{"horizontal_flip": true, "arch": "transformer_decoder", "drop_path": 0.15, "positions": "learned", "init": "torch_default"}
Rows from block 2 of a small autoregressive pixel model, named by matrix and row number. Rows with one number belong to one neuron. Each number is 128 + 32 x the weight over its row's rms, rounded and kept within 0 to 255. All counts start at 0.
After each neuron's rows are labels from the 100 images, of 14976, where the neuron reaches its highest value: "top examples" is what is common among them. Only what is clearly more common there than usual is listed. The data: microscope photos of single blood and bone marrow cells. In brackets: how many of the 100, against the usual share in percent.
# fc1: MLP up (model.blocks.2.mlp.fc1.weight, 1536x384), inputs 96-191
# fc2: MLP down (model.blocks.2.mlp.fc2.weight, 384x1536, transposed), outputs 96-191

fc1.326 [ 98 141 154 137 111 139 118 110 142 150 126  84 117 156  83 161 191  91  95 122 131 121 117 116  82 179 152 141  86 100 148  88 123 171  84 133 100 123 162 152 182 104  97 143 158 125 115  55 143  66 150  78 157  84 106 149 101 121  76 155 143 162 117  83 143 121  41 119 158 162  97 143  99 102  93 143 188 137  53 133 105 147 122 165 150  83 195 183 147 120 121  90  89 181 138 103]
fc2.326 [168 118 113 134 148 135 186  55 129  79  85 172 159  92  96 154 196  71 100 157 128 144  69 170 187 100  89 135 180 171 120 106 186 137 121 140 135  79 122 135  70 129 178 126 102 163 122  93 131 185 128 220 143 171 128 165 178 160 154  95 164  55 108 146  90 164  90 154 143  84 180  97 107  88 116 150 145 150 123 171 111  90 142 115 130 102 177 180  94 151 149 125  93 127 125 142]
top examples: cell type: promyelocyte (50 vs 6.4)

fc1.671 [102 111  86 159 162 156 169 181  92 105  69 133 160 181 140 109 125 172 145  44 130  82 101 126 168  65  92 140 154 146 131 115 130 133 112  91  53 163 123 138 203  89 155  86 144 131 123 161 205  47 109 108 108 137 122 107 156 119 183 165 129 114  66  82 208 149 150 152 159  97 179 146 128 150 147 122 143 167  91 141 118 158  81 143 138  98 175 121  93 139 105 129 139 116 183 118]
fc2.671 [ 88 126  92 119  69 130 193 141  78 151  89 114 130 187  85 144 160 102 206 143  96  79 116 129 170 122 121 197 145  90 128 189 145  95  96  33 127 120 109 129 151  91  87  91 177 101 152 134 144 177  96  78 118 114 110 161 165 161 122 113 146 149  95 125 146 122 191 128 131 112 119 142 121 124 170  92 119 140 131 116 170 107  81 167 109 118  83 196  96 150 128 116 175 129 169 117]
top examples: cell type: erythroblast (92 vs 14.3)

fc1.363 [112 164  89  98 160 112 133 103 180 154  73 107 104  88 104 165 137 180 132  58  56 165 202 159 116 121 150 150 132  98  97 175 187 176 119 126 121 131 165 153 133 148 140 100 166 120 164  86  76 117 191 121 115 113 192 146 153  94  94  74 170  76 127 133  84 128 164 120 106 155 123 146 102  54 102 113 116 162 169 119  96  93 134  91  94  96  84 164 130 112 125  85 148 141 136 106]
fc2.363 [ 69 159 168 188 111 218 140 128  92 122 102 160 123 125  51 102 119  80 193 158 153 119  59 125 160 116  86 130 133 149 145  97  94  97 186 110 107 116 110 142 153 143 157  93 124  57  88  50 166  92 115 147 146 135 183 157 125 185 109  84 107 137 125  91 113 155 122 137 171 108 118 125 124 128  96 154 189 126 102 120 174 133 166 100 126 129 166 119 101 116 136 107 178 149 170  45]
top examples: smear: peripheral blood (86 vs 16.2)

fc1.431 [133 170 132  82 110  98 117 124 137 118 108 123  64 187 116 121  54  99 120 140 102 176 143 149  99  77  97 123 111 142 108 123  79  68 101 121 113  53  99 128  86 127 167 118 110 172 147 183 104  77 144 123  80 107 165 166 114 136 113 139 140  59 113 118 169 152 155 158 142 154 107 102  88  85 106 114 121 102 184 188 114 146 165  84 132 176 117 165 119 126 193 178 130 165 169 170]
fc2.431 [211 100 109 160 154 103  73 118 150 129 136 161 131 113  85 136 159 163  69 116 107 134 161 145 142 108 109 118 149 100  96  86 174 162 165  78 117 145  91 110 150  86 130  93 159 138 152 168 110 114 179  91 117 192 123 132 160 183  69 138 113 136 136  96 138 134 117 143  44  62 178 138 105 144 112 144 164 106 111 109 147  88 174 118 185   5  82 123  64 115 205  97 159 160 128 140]
top examples: smear: peripheral blood (69 vs 16.2)

fc1.223 [121 109 133 105 107  91 161 159 183 125  77 157 112 162 155 139 130 130 121 133  57 139  67 135 132 136 120 132 170 114 118 104 132  72 126 105 114 171 114 141 127 187 168 106 147 115 107 178 191 164 135 135 131  90 106 108  81 146 140 140 148 124 139 152 228 213 123 131 152  98 139 167 102  64 155 122 111 114  99 131 217 104 171 106 129  93  90 143 143 151  70  97 133 213 113 129]
fc2.223 [180 111 142 135 141 182 119  82 136 124 162 150 158 132 103 157 161 122 141 136 125 118  81 117  74 108 150 124 171 156 131 166  87 130 132 140 135 130 115 148 146 148  92  67 134  67  89 127 159 149 168 137 144 120 136 176 132 171 123 117  98  78 140 173  79 131  68 154 142 144 139 116 143  85 154 136 173 124 111  99 126 137 131 123 128 104 132 132 109 137  61 121 212 137 132 173]
top examples: smear: peripheral blood (87 vs 16.2)

fc1.190 [159 123  72 165  61 134  78 141 136  97  87 138 148 170  78 170 161 117 129 137 152 134 105 140 148 119 138 125 165 201 118 142 182  80 110 144 132  75 144 115 139  69 170  62 157 112 129 136 172  96 142 205 155 157 129 117 170  95 121 146 117 115 129 117 144 139 134 140 112 145 109  93 122 111 168 131  97 118 158  87 136 122 132 167 100 103 181 128 107 141 174 173 131 109 162 152]
fc2.190 [127 133 145 104  76 104  98 132 174 117 110 132 129 121 133 109  93 110 156 160  82 138 109 151 136 180  97 178 105 142  63  70 104 121 115 117 119 128 183 104  89 175 141 144 141 176 140 153 142 172 151 100  93 135 111 161 111 105 113  89 100 127 106 127 227 126 104 156  90 114 102 131 133 117 140  84 196 170  66 188 103 139  97  93  86  92 147 160 119 174 147 122  72  85 107 135]
top examples: cell type: promyelocyte (46 vs 6.4)

fc1.230 [160 139 106 122 150 173 135 113  82  65 115 105 170 143 188 126 169 125 150 105  72 143  91 114 141 192 145 121 130 112 131 107 101 194 107 146 106 126 105 204 176 133 189 172 114  60 137 106 128 108  77 126 109 138 122  69 161 164  78  98 117 135 106 110 149 135  61 152 153 127 107 148 133 136 129 165 102 104 140 141  75  96 106 142 146 102 124 117 157 114 125 150 110 128 132  83]
fc2.230 [ 74 115 141 132 203 136 119  91  77 167 146 170  95 145 152 107  97  76  91 154 124  91 158 167  91  79 145 134 157 173 140 133 127 167 216 140 135 127  71 121  92 135 163 112 143  96 147 154 121 122 113 108 121 147 168 137 178 190 147 146 128  54  96 155 157  82 125 159 143 116  87  75 113 161 199 121 103 134 127 136  77  76 133 187 100 132 149 180 146  99 111 109 139 128  94 172]
top examples: smear: peripheral blood (51 vs 16.2); cell type: myeloblast (44 vs 1.9)

fc1.744 [142 148  83 116 108 101 118 132  76 143 108 170 168 118 124 131 154 151  99 113 161 112 153  81  98 163 151 101 167 124 114 106 129 114 101 137 152  65 186  72 112  90 122 135 119 137 104  85 105  85 103  83 100 105  83 177 117 155 105 171 112 146 139 116 131 112 116 138 150 128 122 143 137 129 133 107 140 142 172 172 114 112  62 123 166  97 129 120 101 165 135 125 108 109 164 102]
fc2.744 [126  97 121  70 160  87  86 116 143 160 136 169 121 110 140 192 114  73 113 145 146 145 165 189  96  99 102 102  85 118 122 177 163 118 122 129 123 148 144 145 135 154 140 102 227 140 168  68 120 161 172 113 145 113 176 166  89 115  97 136 137 175 144 141 119 122 115 135 113 116 160 119 175 200 129 104  95  75  84 121 112 108 159 154 125  96 105 132 161 118  82 124 183  99 103 162]
top examples: smear: peripheral blood (64 vs 16.2)

fc1.7 [157 120 109 105  92 120  99 105 165 141 190 107 175 159 151 175 121 149 148 153 181 100 158  34 119 163 146 137 140 121  81 171 142 140 149  92 112 155 142  70 163  86 152  89 154 144 114 118 116  63 113 118 146  94 198 113 123 150 109 143 162  73 121 156 120 194  84  90 147 119 149  87 111 170 146  99 118 138 116 126 109 139 153  59  84 109 122 125  93 101 176  97 130  99  69 159]
fc2.7 [103 116 109 126 105 112 176 145 136  68  99 145 105 143 162  38  88 147 135  99  99 135 187 162 183 113 111 106  70 138 142 147 105 103  96 149 106 110  66 179 148 146 168 143  87 141  56 125 136 133  89 127 180 145 107  80  91  83 173 146  97 125  77  98 104  68 136 132 119 124 105 181 157 104 174 151 140 147 168 167 149  86 111 102 128  82 120 152 159  82 120 124 103 191 141  79]
top examples: cell type: segmented neutrophil (48 vs 20)

fc1.644 [ 85 132 109 118  87 139 126 134 117  72 198 133 161  93 132 175 141 205 114 198 126  91 170 103 114 159  99 149 139 127 179 159 151 112 144 106 117 118 125 110 136 118 117  93 134  84 109 107 150 170  79 139 195 105 142 164 112 141 110 166 150 154 180  76  80 120  94 110 157 140 134  83  99 123 157 141 164 167 106 139 159  72 186 111 115  96 112 241  77 121 185 192  71 125 133 127]
fc2.644 [100 159 155 140 102 105 131 164 147  94 143 143 121 151 145 169 153  73  65 103 134  79 168 165  91 128 149 107 104 137  96 108 179  97 141 120  72  89 136  93 149 125 103 142 155 128 102 179 110  72 150 149 128 138 118 122 120 139 144  99 112  94 207 148 147 183 147  96 143 126 125 132 141  77 153 103 151 120 149 104 129 204 120 141 137 151 161 131 119  90 107  62 150  99 118 151]
top examples: cell type: artefact (26 vs 9.8)

fc1.608 [ 77 126 167 125 127 133 141 180 115 161 140 131 127 132 161 152 168 140 123 136 191 106 120 118 100 115 199 130  94 121 190  71 134  90 157  54  82 135 118  96 132 140 175 159 183 144 119 118 142 162  83  58  85 111 124  82  98 132 152 111 150 123  79 121 113 121 132 131 123  98 151 135 178 148 147  99 115  89 135 175 135 137 174 154 124 174 188 159  96 147 122 129 125 168 105 153]
fc2.608 [149 142 145 127 102 165 104 119 161 158 106 108 182 146  99 185 106 144 140 101 142 192  79 106 204 114  97 119 164 165  95  82  93  15 164 139  84 131 156 127 120 109  78  52  68 131 147 146 122 109 165 190 166 123 142 119 168 137 107 117 187 148 119 137 198 155 107 131 162 147 137 158 123 171 119 138 165 141 115 134 125 116 170 171 103 180 177 144 147 123 130  90 133 125 153 107]
top examples: cell type: artefact (35 vs 9.8)

fc1.295 [116 107  31 103 131 123  82  51  85 137 136 167 193 148 167 124 123 145 109 174 116 128 181 156 182 111  80 116 105 140  95 166 151 155 173 144  99  84 117 138 150  70 121 168 151 119 157 137 160  89 100 150 105 195 108 145 148 148 118 113 173 196 165  81 154  79  75 175 121  81 177 113 145 142 139 118 130 117 101  94 127 115  50  69 158  94 123 130 130 117 141  57  91 105 129 192]
fc2.295 [ 86 121 158  61 153 153 154 143 153 123 162 112 145 193 121 161 100 101 118 121 149 139 139  75 143 128 145 162  97  85 102 142 150 134 149  95  92 152 211 121 140 115 162  92 116 169 143  80 138 106 116 180 121 143 155 111 110 120 112 134 145 106 106  87 106 133  88 106 217 128 111 158 207 133 171  66 160 134 135 138 109  65 127 153  74 176 168 161 140 118 128 168 180  64 128 104]
top examples: cell type: erythroblast (63 vs 14.3)

fc1.396 [180 115  69  58 144 192 141 134 140 118 122 111 139 161 124 197 156  98 114 112 161 109 146 112 139 157 135  77 128 120 115 143  47  73 175 137 140  85 144 111 101  67 136 194 117 114  90  48  66 129 125 112 152 143 132 147 105 124  96 132 202 160 168  87 191 155 123 132 128 144  93  72 140 159  76 142 160 127 120  73 187 171 115 125 155 123  95  72 129 146 145 128 144 149 157 116]
fc2.396 [147  85 101 166  71 108 161 162 147 110  79  89  95 100 146  81 157 143 143 128 139  56  91  62 121 164 163 138 168 155 137 114 119 168 120 114 166 118 172 152 153 195 130 113 132 101 193 153 142 129  81  95 121 157 176 127  75 108 193 138 106 144 136 118  95  87 137  79  91 134 145  79 156 116 136 146 117 133 116 167 124 110 138 122 153  76  74 126 128 151 197 168 163 182 169 138]
top examples: cell type: segmented neutrophil (67 vs 20)